From a checkpoint of a small self-supervised image encoder: widths [48, 96, 192].
Rows from block 11 of a small self-supervised image encoder, named by matrix and row number. Rows with one number belong to one neuron. Each number is 500 + 25 x the weight over its row's rms, rounded and kept within 0 to 999. All counts start at 0. Numbers have three digits each.
After each neuron's rows are labels from the 100 images, of 14848, where the neuron reaches its largest size: "patch colour" is the nearest of a few named colours to the mean colour under the peak; "responds to" is what is common among them. Only what is clearly more common there than usual is listed. The data: photos with spoken descriptions (Open Images, Localized Narratives). In brackets: how many of the 100, against the usual share in percent.
# gate: MLP gate (model.blocks.11.mlp.gate.weight, 768x192), inputs 96-191
# fc1: MLP up (model.blocks.11.mlp.fc1.weight, 768x192), inputs 96-191
# fc2: MLP down (model.blocks.11.mlp.fc2.weight, 192x768, transposed), outputs 96-191

gate.614:483493507516517512484514503511468536504480477491438474494513542520467466509477501498535487493517531478512485530481507494509503525503548505482511511422537500515517513515480496517502527541478496490515511473510520479474516592484512478527537479491506471476508499527505528499519487509534484533
fc1.614:502506512498488520460467485485481472490510520530499493474541545490526519496492489457536496494484505508499488486528501509508491491502458530483464479532485512490526491484482478463511479477550470499538492573489533484536478424498505563519448530483521503490534483516477511532571499511498492543
fc2.614:506498498467489531533513504486468501497475476516553509508473503488504507532484502495516459537521513502510511517469466471490522476487476494509515493533512497505499518458513502510501470517531490511455471522524491457469491494476556446459466468482482550441445484490538460493476499490486524528
patch colour: black (32 vs 10.3)
responds to: text has "trees" (91 vs 27.3); text has "sky" (50 vs 24.6); text has "grass" (34 vs 10.1)

gate.210:490504495501480490534531503451499535514478529472482534490552516498479527511490474492532546520450496504493520498501534483498455471502490529476503485463436451457508449515498489493524507510512520522529447470524467531481466529498458498542538527489487487474486477510474492481514484495471546490
fc1.210:513496492482525504509551491533478421472494494502497501488528469455542519514485532535490414471529511484511451470474543499463481511512485515546477474546519495496459517467475521513490563506487485474481534567460512516488470480528514527475482497506506540487476490504484521481466483529527469532
fc2.210:477499485473521489511492486522509450502498507497493483487509482502548497487500477515512478503499492512529483464511552492498507522500484524513467488508512518531520524519506516507534541508523463521489468516485428480485480505460498499439525527519505539490491496512505467484453512496545507472
patch colour: grey (69 vs 40)
responds to: text has "sky" (74 vs 24.6); text has "trees" (70 vs 27.3); text has "water" (44 vs 8); text has "buildings" (29 vs 10.9)

gate.216:488483537519494486506509484507520480544539516521516538484494533510468485522535488541488519451510516487523444535530487486470464451506522478503450488503493515527531541481471533493488537454481537501523475519537522494521494490520497487515486491485528511438464487506508511469495495495541471521
fc1.216:493464518557501506513482490500567493526505480484515537534497501495489472489533507482475535453508583498506515468498487530531515505511518506532537524508532494486491503459484522522421519501498521458480473507510500499491486504496503473491477486479471498531523495506526515539459514560488476510
fc2.216:484477484463534470501512462495523518498508516481492454533522511504515529476483499493509511530509522475497501470504524482490440508508494513502506528470502488535503488490509510502495537547499507451496502500507506479486505509518454482510501517500530489532555521469513481507502484486472488517
patch colour: brown (67 vs 33.7)
responds to: text has "grass" (28 vs 10.1)

gate.195:484493508487496492464516478475502477461499489486506469468484511509496500516471502531524507484446477471520540480457485484486495480495497491518524552489498508498505484524502486588548451491479449437481506490464512485496504476473510551491501513494483454484440481553565487508496478506466455506
fc1.195:487491485451468497458539464468469467482485509479493482485491493473463518509511509521507512470477509497544539488506490507472491485486482508495516530506483490466485507570521494524480466501502461494524508529464475486482492485510517521545519517496469465459449450527518497520531522497492483508
fc2.195:470501499488514486509505480485521490472485489466494480484512544451486461486539512492485505457500482473536533506467498505450501520472499490526512530498511535512493504495434489524501452483498470515508543493517485508476515492507486484481481499542484478512468483496490531498490483488488437516
patch colour: brown (61 vs 33.7)
responds to: text has "holding" (36 vs 15.8)

gate.536:479499472468480491495516472497489504499466508455484549512437469493473500500517537502496470509527532500461487487458512491486470492511490514503490498495544476456497509542461464513534497498479516519540489521559505469502511511479503505526461487500494510501521515520482498460436470513506509462
fc1.536:536487492529549516477497498506506490488517492490556462501524520544500503517495461489495528513534508512524485548515493503476540512470508494480517486491463532482516454478487533475470517477468498453514465534451525551491494499490519471472512473528491472497514459494537506524524494478492484518
fc2.536:535527483531504511504475493520494505517485546506524519519493536518472476475498450469484507480543527520528519506537461486452486508492510502514505491507480498476522464520514524451518494527493513491495516509501503527505510531475542499450477422463484460552538476503540491470482497470545461507
patch colour: brown (62 vs 33.7)
responds to: text has "man" (29 vs 12)

gate.22:467511537491514493517514506503499503430529482503437504536485525522505516487558475487515532542513493489547519482518500517496460490518506492430496487507514472532503467491469461504476480501503488496492550446488512509513480513465472492491500473456476486540512453501536511512497490481508504513
fc1.22:516501547531477487498492494484485500506479535515545495511523499513492520511568485431524481526508498480487499499506496508508476516503491510495502491458505503528528490519531546491461536497532476484485505492478471485485500489506450504527486559477521515522524472437501507486510523566494507502
fc2.22:497508518515474502520498493511512491517466503480466559442497485510523487524506513511491546480484491491506489539501456480500480547544496510462474462553502496490476527501527464452510482488489504517522493491514528500543513519489475532512547442525461498509518518559530488488493533504510493476
patch colour: brown (64 vs 33.7)
responds to: text has "sky" (62 vs 24.6); text has "trees" (57 vs 27.3); text has "grass" (31 vs 10.1); text has "plants" (29 vs 10.3)

gate.731:518535480519471506506519489464512518543506507536485501496506465466492450472475483502495540468510568527540484499507515517511530531467522531479479492427528529492450538494514494488520503521465503528502516498528532509490498491493511512495526517441532512497486490496472546533501557519509478507
fc1.731:472521467516492460507453515454520473537511501495510507525564525511453486478453478565476512514508478518513491476495499491537471521503503536511502488508519455464449509470537461500580493445535507508493528499496533480483494490464469468478525495484492501473506515511548499490518545505474508532
fc2.731:515532458483517497485493482495490494517467514499523514509480517484512509463518452549455532495501483518517512502507448526479476435512514491536486513539502481446490486499557505481500527490528501541494463477504484513518552471511472473528505522508464512524489490493535469502498483512525466526
patch colour: white (63 vs 4.4)
responds to: text has "sky" (85 vs 24.6); text has "trees" (64 vs 27.3); text has "buildings" (32 vs 10.9); text has "grass" (31 vs 10.1)

gate.750:528517464479458519482502497474488506532509492476461489492476488499579465492442494503479520505529474516490520504507465511475530498515540482476489470446506510478488507517487485482544555487490503492512535527499535484485466516533512478488516534472504471509541493496527545453501525525481519511
fc1.750:527525507473533526553466509511484482491477507517497484502553518493478515475559512469480510500504493491509471495498556498513475504472485543445526504544464505494536485472496511467508470510474499505506471487473500502452542452490480507537446472532471510481468478499516490497484506518491560494
fc2.750:468488449490489522568484509513478513486495526508482493503481493463464488497553497504493498532521495485524533480499503538516510504513495533530513535510516467490463501517511489479480463528480505515551505488489496529530448457536496499453499478543516547549448487475545507482489495497489513522
patch colour: white (45 vs 4.4)
responds to: text has "sky" (60 vs 24.6)

gate.161:508472474499506505508508500484535501457472498531484454492564489489531459519527493466496504525504553537483510526496531451487538496518503485509476474512460495505541485501495503509531490481509492494477482510501511478546522472456523491540528497526510472466525552507453485485488503525523520541
fc1.161:505501475482491520497489445495507540518466508520487439475569505492487439534485468454496482500528542491547459532522545466492471436515526481512528492489473466508484491559497544512494470509523485486460536478487490462514524474488519508526523520513494533490485519511451515496518511500526502500
fc2.161:502505491520493461480491461492489488504546464504436540514486490479537571476495521478543463497490504520509490531499467499496509545492467510486485523532445490508512469499490460518469509488465483480465484489495527510520497511477495489515503445538513492504487499487515538488480525520504474493
patch colour: pink (25 vs 8.4)
responds to: text has "water" (26 vs 8)

gate.564:471475477525489504475564494495514494489467483496507526481498487491546537536474502504505482457440485512461504511499456511463516513471497480542522509513482487532515519492447488493470471513516481474475525547500476510474528490493527488551484495510516469459443473493470515459513488491482474494
fc1.564:517509517539518477485498495452449545534546485536526500473515543502500430513539518495538539507485492488479523444528487518501463501515537515459485469484496494489531488469514482483495485496478489507526465504450492465492511491508468520502497483498509510503556553509506519490534508487520499482
fc2.564:495509500464508449522564548446514482520521502488545510525499451523445523494510505526514527552483494486479469462490492498521529451489506531498522465531498478513458495514517564526492550517511495495479491486462515501491487473512510513453515485447542502505486507515537459500504472511518514486
patch colour: brown (62 vs 33.7)
responds to: text has "holding" (35 vs 15.8); text has "man" (31 vs 12); text has "dark" (29 vs 2.1); text has "woman" (26 vs 9.1)

gate.254:452473510496473509477525514543520524489553495522538495487514541487515489486496520519473543475498492537514558479498486494546481536486519509470502461468472541524508496486456490460510486498482470515499497519498487458515486486494483494486503505502509456507472467484460500474530483490503490509
fc1.254:552501525530502500509475468449495459518469499516475509501496468498493506486457478494528488521507547486471430529478527518476494481483501497504473516542513469517470526546511534518478503576499535492547495473517497537475509506522508500516511472476487535482501535534549539497485522467519490492
fc2.254:513521522537496492498511530528500515523509494484493480463517471506490466517487488473516441471450509496525487464440506489516483499491466524541547485459491486495511491525499536522535481488504542511501496517507470529502497472495482517535557492449505517465462526436508532492452477520473503484
patch colour: grey (76 vs 40)
responds to: text has "wearing" (30 vs 12.3)

gate.293:526513506536488507470492536580525509483540476549479508480505473454494533474504511481485493510508459521522483486521544508545490475499483476527492495533508512502521545475464475506479492526496517509464499499488480502503532572492503497544512532520498498506538482488474483480497511483523513509
fc1.293:496514520540522468480508518520569488494514472529502480506505501513477508500520504493517519499534541481481484495552519490556497515501501503526518472474455485516497520500502466484509488498491506511490524511527529475483515462462540495510524516493500479530486481485509492507493471448500526505
fc2.293:513493460507488493525529522523502462477461504483481521491496530531493529481480500505548480474529516521553500525486469457490469508519476493482523495494492513488503475503541538474484475501486459497507542501525525511546505499480499490518482481471482444523508485498527534473507506524496509499
patch colour: grey (71 vs 40)
responds to: text has "people" (45 vs 21.1)

gate.327:484505517493508514513514468482508495454506472488500550521458484522459441495520473469476498503534511498475440577494500481544495468491498463505524493542528497476491540514509489515492480553495504519425516531508465498495536532472483485497486514517504506514532475497516498481488523519500444503
fc1.327:498498508517496491492503462479503485467521503496511515505461467523461456488533479469486492525530540493486467522483521467530485502487510465500538482548559493469496537531513525541496483533525538494440504505489478523481525520507453482542471531515540468508491493532477462522489503512497457470
fc2.327:495454523489454519480491500473465531548536461462547520480532511480498495480486483507536475479489494526528482506475528487459465522494512528541488520545488520509527481509476487516537553490529509517486529560499555530463492497467513535510527502499500471508496471494541487511500503552483493507
patch colour: black (44 vs 10.3)
responds to: text has "wearing" (30 vs 12.3); text has "black" (27 vs 9.5)

gate.33:509506514475487501481533480503512554520496502504487500496488491509466490499519500446471490454475520529496492466506541528529476544473470503533503468502516522510453495488517512501500508542495490513464486505497483485465541504529484518502476520496547501493484500491444495513491495528507503500
fc1.33:517450488542495503514498514523494475516501478470495502506515507492483504502477531474530480486515495457467476501477448522506416501509507509517480488491474513504509546500467487457477511469495494500543522518465513512497494463466478470523481491501446478520499535522531446431549478465486515508
fc2.33:491478468545483488529467489540496487525513471506496468558436532478499484508505488503440469459520503440494522505492492491470478503504453493498491509534503529519503491482516486512472520493509487489478484486479490474471498519485512485564522477460526527484537488510462469552513478507479520475
patch colour: pink (32 vs 8.4); white (31 vs 4.4)
responds to: text has "sky" (50 vs 24.6)

gate.208:488493507475517528510454481526489469509510496471478489499546486468473479486478492492527489496533507529480480442557485522530483481459525550508510488457537510522484510468445525515441503513488486461480499483480521498495531526452499520504515554510502518480514503477458466473494517531505478518
fc1.208:523519500496468474499484489501508536502523490470554485471546486499505472511484505485528510492517513546437501485506477486449514509495512532531515522463508504486546522508450501488477508530490520504475501496503501514536506509528500486519439508504491510508515541471494542522514514489493471473
fc2.208:465509504528543534497477490452483481510507527519521472480491503510520518517513521524564533498465519442542537511484489472533534510513497486463502513483522464501447501534487519487484490489498501495532512507484538513503487484497463540471528528506511502484497474471501520540511529485504503483
patch colour: white (50 vs 4.4)
responds to: text has "sky" (75 vs 24.6); text has "trees" (67 vs 27.3); text has "buildings" (37 vs 10.9)

gate.154:504539504527480535467479546519501504492457500535489461476532467533519499479517510470460494531505516497481530498488487481523490503495483524487491492517525472484521519449483453513497481500524522531558474528477470485508497474505529501530475542508499507544527504492483513504486492499485561525
fc1.154:491490463480482560508481553519506493473494514512516474510497507487501532512496503495484518528459494497501485514498503521495488539494527505459479489540469501486485513512494471468462521519505520520498508502501513477516474523490513515512482510496506468482506483510478528516540469487511582524
fc2.154:476486514478490565504468532498520483505520534483511507486483524482529526558552507516511477478496491504461511510497510458461520495520474514504506502521496470544501476552505519491479535488509503481484461474550512460529495491428490503497512486460495464510487519523536462496547500514514512510
patch colour: grey (69 vs 40)
responds to: text has "trees" (55 vs 27.3); text has "sky" (50 vs 24.6)

gate.617:487539488510484511482520535508498498509476482470510482533507480538485517502505520480480522455496470490471525514489498500552459463497521547529513510511474486521512506554521528492544509495480497514518488534540487507473516545518453515536485500487476502501521498458467483485468491545511454520
fc1.617:496526492543497552453536500534473485449515511515466469515500490554444493506485488535477499471482512462450512528501502483504476496515468564478523506507489493528511530524533477456524468462498551512519475519525493503486522507503467481513475470483448480483547486516467508509447481516490482458
fc2.617:531511505499526550452506487517487503474483527507510514499478479517486488480528504485459536462472535476518500548510517518501478429509494491498554483528510490509504527529535482514505469521505513489525519515495511519468526445517463503508482493517493469515559496496505474422461490473480497482
patch colour: black (33 vs 10.3)
responds to: text has "trees" (55 vs 27.3)

gate.738:481483498525458550485464543482520513521482532488505486517498521445498492520510512506485490542472467493474487506479519561468497496504506505475502497538542504488532563488501482484510473502495532484458479511465498467517470491480505476548497472497518473477513509475494534467465502527459522515
fc1.738:530469474507459495478426500521534521502509533480479525533487478493515501475467517515520530513524494504532432506523481529511474496472491463510517539523527462473525490534560485509517481528525517515492495513489468497519541501559507495518503498525529513529508537501491532493506493452455500492
fc2.738:473500545526523425512504487566475492493477501502451504489489513515549494476496489549468474523487506508483493501512524510513525468525493526483511453458515480522468503489475493483507533515522491489473435477507472470484522520495482480498488479491429467496480508510479537507494511499526499492
patch colour: black (48 vs 10.3)
responds to: text has "sky" (60 vs 24.6)

gate.346:504508492543505506531452512497494511471477542528516508527514528540467490485557479446489512509515531480461531482444488501526511443535491544523503556488505513466464506498494530482466493455509510475460493518512510513494514504482486485546476498510487537494494548540480492475501434486493466539
fc1.346:534529470493495493553461522552486510431481505531543526536501542501513562524539462477520535475500484489488521526480519507484523497508520515537455532533464512501461446541482529532461474452479477457460534505466533513490474491527506491498529491442498514476481508517514488496494518465491515523
fc2.346:515477517516505480513494518505487492484543499502473478518489517461514502515479452515560460480509512492535521500525471497500511568468544513501513486499495487526480485541497447552511522504484507484507505516507535471514478497522489520494528485516550518479475476491528523531496518516506504512
patch colour: grey (77 vs 40)
responds to: text has "sky" (75 vs 24.6); text has "trees" (58 vs 27.3); text has "buildings" (28 vs 10.9); text has "water" (27 vs 8)

gate.304:494489537481522484524443497458491478487502489479502524458546514515489475528466503557522553480509485493535491446463565501524485505509526485519523510447513530488499551490503542496452481511476503508527498479499516504504492501450498490494498516551519531482497482489476456507513480541501505496
fc1.304:507500492507475540502501526489485496478513501449531489448519511507459504477450509477541479520519509499467455487492528493477519474501514531502515535473487508473508527472506521534503486467540517495494498521537520455512490491533490486479488450532476505481480517462453522481502480430515512472
fc2.304:549530536512513471506482481514514543478504504509476478478505507494566476472519505482484475466473470478530534572452484494496503492520497520537500515480507519503470475515507521502498509490491498521528536511473535508506502477526468464479519538499490490481469483466470526507523483461519483505
patch colour: white (48 vs 4.4)
responds to: text has "sky" (78 vs 24.6); text has "trees" (75 vs 27.3); text has "buildings" (28 vs 10.9); text has "plants" (27 vs 10.3)

gate.168:554497526499470518503496500525486481512482497497517516533461525460487452480510492460538465501503549478551537484495496454474484462513418513508505531525528497506518472488535486509479479458496495481507521472522472516496505508484466503539482488509465569479484505539495478516470458493520509480
fc1.168:517484477529466473518480501515465510530508543525516512516547489543420502502542522493545522517533453469496541518502508452489534531515504513520501482520504514530492476516529424523523507476503534485522568487472518514506506549511482493515502478546480523476464491494503529499494465507501475476
fc2.168:512493487533520508518508490486498473472525495511514483516517539470538497518461508509487492474512492506455481470467489548566528518468510486499489475545467480483466496502472554479526491524511533512505495514486519476522461462510525462479507516507540465497524540499508506521521500473466478483
patch colour: brown (82 vs 33.7)
responds to: text has "people" (45 vs 21.1)

gate.348:501487523478542470485522507503520532506520494499503471505484460448506538508521554536490554501466502518513469487498479547469495474479472483473477526538460485467499525518473481479510493470531510546506489491505493476494519519507498478520480537535454434505475491557496508517458522510497506518
fc1.348:486527452523487521532490497520448480499478507516543503511526567519476506500495454476524467481512505493472553525464495462512518542547518520502497477458491488472526498501493480509509525526518457466485523537500481510456513513485544541501522469469474511499491503462515528503529515513510487515
fc2.348:521516480541498508490514520485498541487535537481544522520511476470483536534561553502536506499508495505506504497479530510493502526531499488478499525515522498500494506495478519528496531469545515502507465540469475515459462517493510509518551461466491477497581477504521526462456528493476539492
patch colour: black (51 vs 10.3)
responds to: text has "people" (48 vs 21.1); text has "lights" (27 vs 7.7)

gate.111:507500544465488503494493530509489490517453520496517503499494513471515529501527522526490462494540510504503484517517556527506489488523508489492460524503514490519472504510536521508464497544506462510500543488506557453532489435491526477509470544488502521563489496547511453521446490507476506537
fc1.111:536500483486507504543510482529464511523482518537476501460512508462494491509474548463542479526548530471453504507490484496550571509461511494486520527493493506467509510529491515502488502521520529510524500515529478516484497507494502489494516499518510537488483498485503509582495511513518488476
fc2.111:475479476503516477490469516523558534516530519534525462511454487448516519494490543507500531483480469502495515488536565464492487506493491522518479452505489478503499480509439486546523456487501470460437489485498496468487477475515465450485553481453485495491518543481493486462519536471500500482
patch colour: grey (68 vs 40)
responds to: text has "sky" (63 vs 24.6); text has "trees" (56 vs 27.3)

gate.588:484487489462506493520514507506495515527449479506458507517500494499440489513488512514463509524529471506475454538512565506481501510515525489517514497521541464451525508510517505540556503516471515485541492515487480537468504503509491468517534513496543516498492502474514492492504560461471507478
fc1.588:510485483460517480528492506495497505484503453484516500497483515508486496504477521488530501459539500482523493534466503524480504520492525475480540510495509499460462493488503520514519484478509478510540497522477493576519489508461482521511479517492478508500547474505492492531477542487469519515
fc2.588:481503481516490507514548460579514470501512535472501493468498495467525487535516533492548494473515534503492501508493481504515488491487498490518530485495564488506470507490458511497495524504525505491465491484482514478521512529451474521526529453514446474496510469518522469504478462481528499505
patch colour: black (73 vs 10.3)
responds to: text has "woman" (26 vs 9.1)

gate.679:526511528495547533479516491535508493496511494498484466466455572511466525513542485484508479515532505472469469529502534500494456480500507477563524462484514481518478504529499515513474498486535494486498494534519451503500535527508496511518524510553482493501502485508503509514505498526509492520
fc1.679:481493488553461482538514503482524515487519461477518516568481441505480514452482491509501469489497554529524552468510512494530522486516508499537468517491504495463517506543498503501515482518508476436487521465517487489535494477478522477526542460495513541498518502521471477533492515501494522467
fc2.679:459506501462507498488474495484512502484504552506439505492505550513467518500479477531518540462498457464535464501519462505484529539520556498494523544509516489503526522440509522478534473489498514459519504478535480501470476546461479533524510468509451502477526502529520527512469523523501455509
patch colour: white (50 vs 4.4)
responds to: text has "trees" (72 vs 27.3); text has "sky" (65 vs 24.6); text has "grass" (32 vs 10.1)

gate.49:523508546516503508505469466471529499527481506498497524499454519528490505540524494526499520502509512476517477507493535484483457510514483493523506487475542496497535495465483505444475538520542493514505506492519533473510482534535515492531474528465503560493545464515484501484487527469515490506
fc1.49:496497516569505526515469484475501508510501498477526510510460510499476515488513521502473532522473509488510490526503486541451461516475475492511504486495529499508506487508486539488518535509484516501518505507510510517459532500502552459505504511552486478471522504564544518469534477466497513535
fc2.49:519519497520569528532490465520514483507521521489496488533484534534475418462483524505525482538510489487497505473527516489496442452504507548496492510513462457464520487517508491547468528475488528512580503479496507503554493501475479475495488540494535486472511503487492479568524520511482472520
patch colour: brown (61 vs 33.7)
responds to: text has "people" (51 vs 21.1)

gate.227:479430494508530529466496476504510506486463479502467497529495510490479518490524528503527554524477496472487474507489508518527530547495477524482490533495517488485473493499535476469504487514430470516528479504495480471513523563512468527515492451474506474517505524509505525450476541511490491513
fc1.227:477475456527523524474488481515464509510496512456436522535477510515483524467538527525479555526488482512485504508479535559505525510499477521511496511504488498499507500509518507497472497495463492461579502495490499496502500517505465495520498473467497468505483506509526524465512518502480491517
fc2.227:514509478490504483545467510482527505544537499499486460493523480480493468506500496478483532485500526543510549557465467481533483508495514480513504464524486502534509519536519504489474545520454478465502513493491543491489502494461463520474508500468497451533550528496472500505447525506507478492
patch colour: brown (60 vs 33.7); black (34 vs 10.3)
responds to: text has "trees" (62 vs 27.3)

gate.592:518523454478519527503482498443491540481484530465512455508507489523502515475510475442499481483465502505522439521483498489480460509500503440483485486497484508492524480516521519496507479552536541493530476499527510443474515507517476532428510522493547487494460513536484536534510532466551533492
fc1.592:477457525536465470488524524558506450515529486540480557502461495477504484530507533538489504508498493491482568483495500513525556468508462548523516504507531499511495514510476485528500526471475461524495532488496500526537514488460543465567486487501468539503539468469482477494493471529459463497
fc2.592:517484484505493504484466504552490483562513500519475538489482495475555509512515508512533506541504471491523517519528514477516491531491523544524481419518492491474485523483511548494514501526494501516492486510500462490512511484438494409518526530445460507486484481481511499516507474491484510473
patch colour: grey (72 vs 40)
responds to: text has "plants" (27 vs 10.3)

gate.96:530529480500494582443498494497488490493473513483505504504529493505501432486502492530513496534543479455459497490498472525526510545499524519485542487505451509487487519531496470528465515499537466483487520515509484494531522537514504456497508486484510505516463501529533474543497529505554518482
fc1.96:525500518474495486482500542515537468496523493551484486493497500493514552476513468515502508481486488524506564501496487475482502462488484462518491505494509496479526468456517492486521491510472542506534495513482558538505490483463474552517477511522514486469466458516449508488525512530484516537
fc2.96:500501507515550479549479550570471470466475503523477500505529530494496494507514496496494510500507496511502507543488490499512546552527487504489539462491558502511488508505525517509474537525469514500474497494505551552550493509502495467463523463491479496491478522476493523485549440524489491478
patch colour: brown (69 vs 33.7)
responds to: text has "table" (54 vs 13.1); text has "sitting" (48 vs 14.7); text has "wall" (47 vs 20.2); text has "people" (43 vs 21.1)

gate.605:485516514507513503511492488490529474495503486524536476510443495452469517473557465502480516512508544486508475456502495487482464477437515467500475526487573478480478499478509517431464511530476525499484494508486515483533493545489504473522462528489510504461483520472459538521484508532518485502
fc1.605:489522472531482500475480511520491447524499468476515488496472507521496500517496514511487487501514488490583479509539523537458498523502497495496502487522554496498497495544497508484505506503504468487482540491497534502552487493499536531489488501498545485502511567533497486513525496500489568505
fc2.605:454533507508493498526510514517497542434503518503478525516522497487476499478473473486484521476484494479487470516460503494510528476521499468521492479517464510522478496507486535514485493465449516492498529488501505513495519525480508485532533504463543482471544445472528552519506541435461553481
patch colour: grey (66 vs 40)
responds to: text has "sky" (50 vs 24.6); text has "buildings" (32 vs 10.9)

gate.71:512525508502531479493482510515505483502477499551499519512491515520505515523526482527483499514492514502506503479466503505498523527492490534468509532475481487514522481530479490513516493505482470579518524493507540497506528483536489473444511507538478502510458495486491491478524457518521455538
fc1.71:528511511485530489491493517532514499510477465547494490498456515530517510477494482511497493547478528474465534490447512509516531505518493537476509501513491505505509469514467473518488503515483488579487498510524531504495523462522480483467517503538492503508459500486492514479536462556532466550
fc2.71:494515456487561517491457502541490523484527527435501507460473491528501513498538489449499533492502457505491467509487483495504559544490480507502520485523478527460496513492496505504488489534530525485457522523505509475511492530462526547510503478498535496526515455542538496507488492508475478530
patch colour: pink (36 vs 8.4)
responds to: text has "wearing" (35 vs 12.3); text has "man" (29 vs 12)

gate.755:486508502498489487523476483500472492475522480494521448480530470578510535498494502499512546554520486470501488504499504480499529464486525514553515505500450517501546495497498506478491506494474538481498480498501529530483543523529471519511490493528468507495506506501494478500544518501472523486
fc1.755:474506494505510514525501482506486483453491446501498471480508507584487555478503494519520499538518502500487472511490524483500501480482531537543505486489464504494536498477485507489519494489468566464528500503482541535488520517513488513525478517528496499514520517506516494499524518502486533515
fc2.755:505507517472464515528518520520536505484517496500531531530461522498492525501499509502505492488464527521510539460515508488528509527509476500499479475494493501480475493499486480532479508486485505525502506496480483531472496459492493507494535507493498475514557533479488458493482515477468469515
patch colour: black (34 vs 10.3)
responds to: text has "sky" (50 vs 24.6)

gate.172:471518534496464509497486539479532504479527490485482509473515510501517500473506476499479499516516516502489530471473526519487506488488494543501515540512510489548461517498523471486472475486509502541498474477558496489473541533537521482527500570483437542500485542495471540484457544521483496495
fc1.172:517470530503493496494489504505527497472503471520491487499508494470502547479501493500493490548527528530503503486496546520476526513488490534519502541487485480544461528456519491479472493484535492533521486510522464498498544527518534488529507540462490540501499540515486525492487540551483483493
fc2.172:500498457475515479490486495537449489530462537506524493483516500461507512504478482477489538496493543512515490454510488517545501484469485513455501488497483478497503467508481473495527522486516519531501507545443484480494473458496514541491484424546471546504493498481547515492452494473495526519
patch colour: white (38 vs 4.4); pink (34 vs 8.4)
responds to: text has "sky" (50 vs 24.6)

gate.556:518484532451468556506463524496556570527511447509512491528516518491453525492472502470515472498473488555518490504502481441476501475532477486498458499473526518493514517473482542497518538519539530527507487552526534461517514485502457521520513587458505513487506493492505485506475510517516497508
fc1.556:475536474522504527474497493514509495488478535483482488509479452443531522527522506506481500505470528509485502494504477499494509521530551483455496487572488483485481500487521468478553460522503480471503500491493522532498478528492484486524460473487509474523530467513499522510530465492481479501
fc2.556:524465460477448508515533519468508521513531502471513494553503463496489496485499520467469467514509512522458489467518476470485512500541476474498477455521493471506514473497506492491526502545482477490514536479515501514495516503494473479532464519494524468480460500498531480488520497500477485549
patch colour: pink (28 vs 8.4)
responds to: text has "sky" (51 vs 24.6)

gate.720:446504492511524523461501489539499512454498498477482497494468512474473522513481524584515502466478497509503477514496504559498480504509544498546499510503503530496496515485524503508520550509521443460492476524485500533485458508465487520525508524482518498531482510507534518465496521518501488502
fc1.720:514505480532555505517466561480492514494496501446517495494495467480451475480536547536505496552542487472489495471502516526464494515541493492536490491503513512493501502492499538523468475535469498496485529521486520489513479506501468490474518544509539545480506468475489506482500481450481482506
fc2.720:481535488520490515471593467500497485522516532487465501487532523494482460473475469477502470499481515497481567533499508489499476508483499508527521470473542469486511531476488529492460558483513485494482496491513490519463485522497487519496509489537498476490486508487526505491500499498536499475
patch colour: black (71 vs 10.3)
responds to: text has "sky" (57 vs 24.6); text has "trees" (56 vs 27.3)

gate.29:491525507518521529466499538464477494509511514471523540483494501503479503513529526530486495463529466491522468501515467502491489536512525449532516488510466535506532518500520505487449510512517489523497517492480511475482456503528471483509518506520564484496523463485534519507518510504517521548
fc1.29:468514514516498516511502476491468507521507511450494561482485521514466520504508462503519493486548459491536483504503492493499500564503548440521543511488494500497535479496522525471443491525523492498512490531508512459498487510534503514513474498522518475477527472494535515542498533486522525523
fc2.29:518505505464518490498511467509462487525493492521466458470517510491513500461489449459461470462487488463463560538517483510490527485513511555467515457495503497539502513534426515498549548498465494471504531507495525497513472496510530463473521468510490507483514515489499494502500486467531487501
patch colour: black (58 vs 10.3)
responds to: text has "grass" (26 vs 10.1)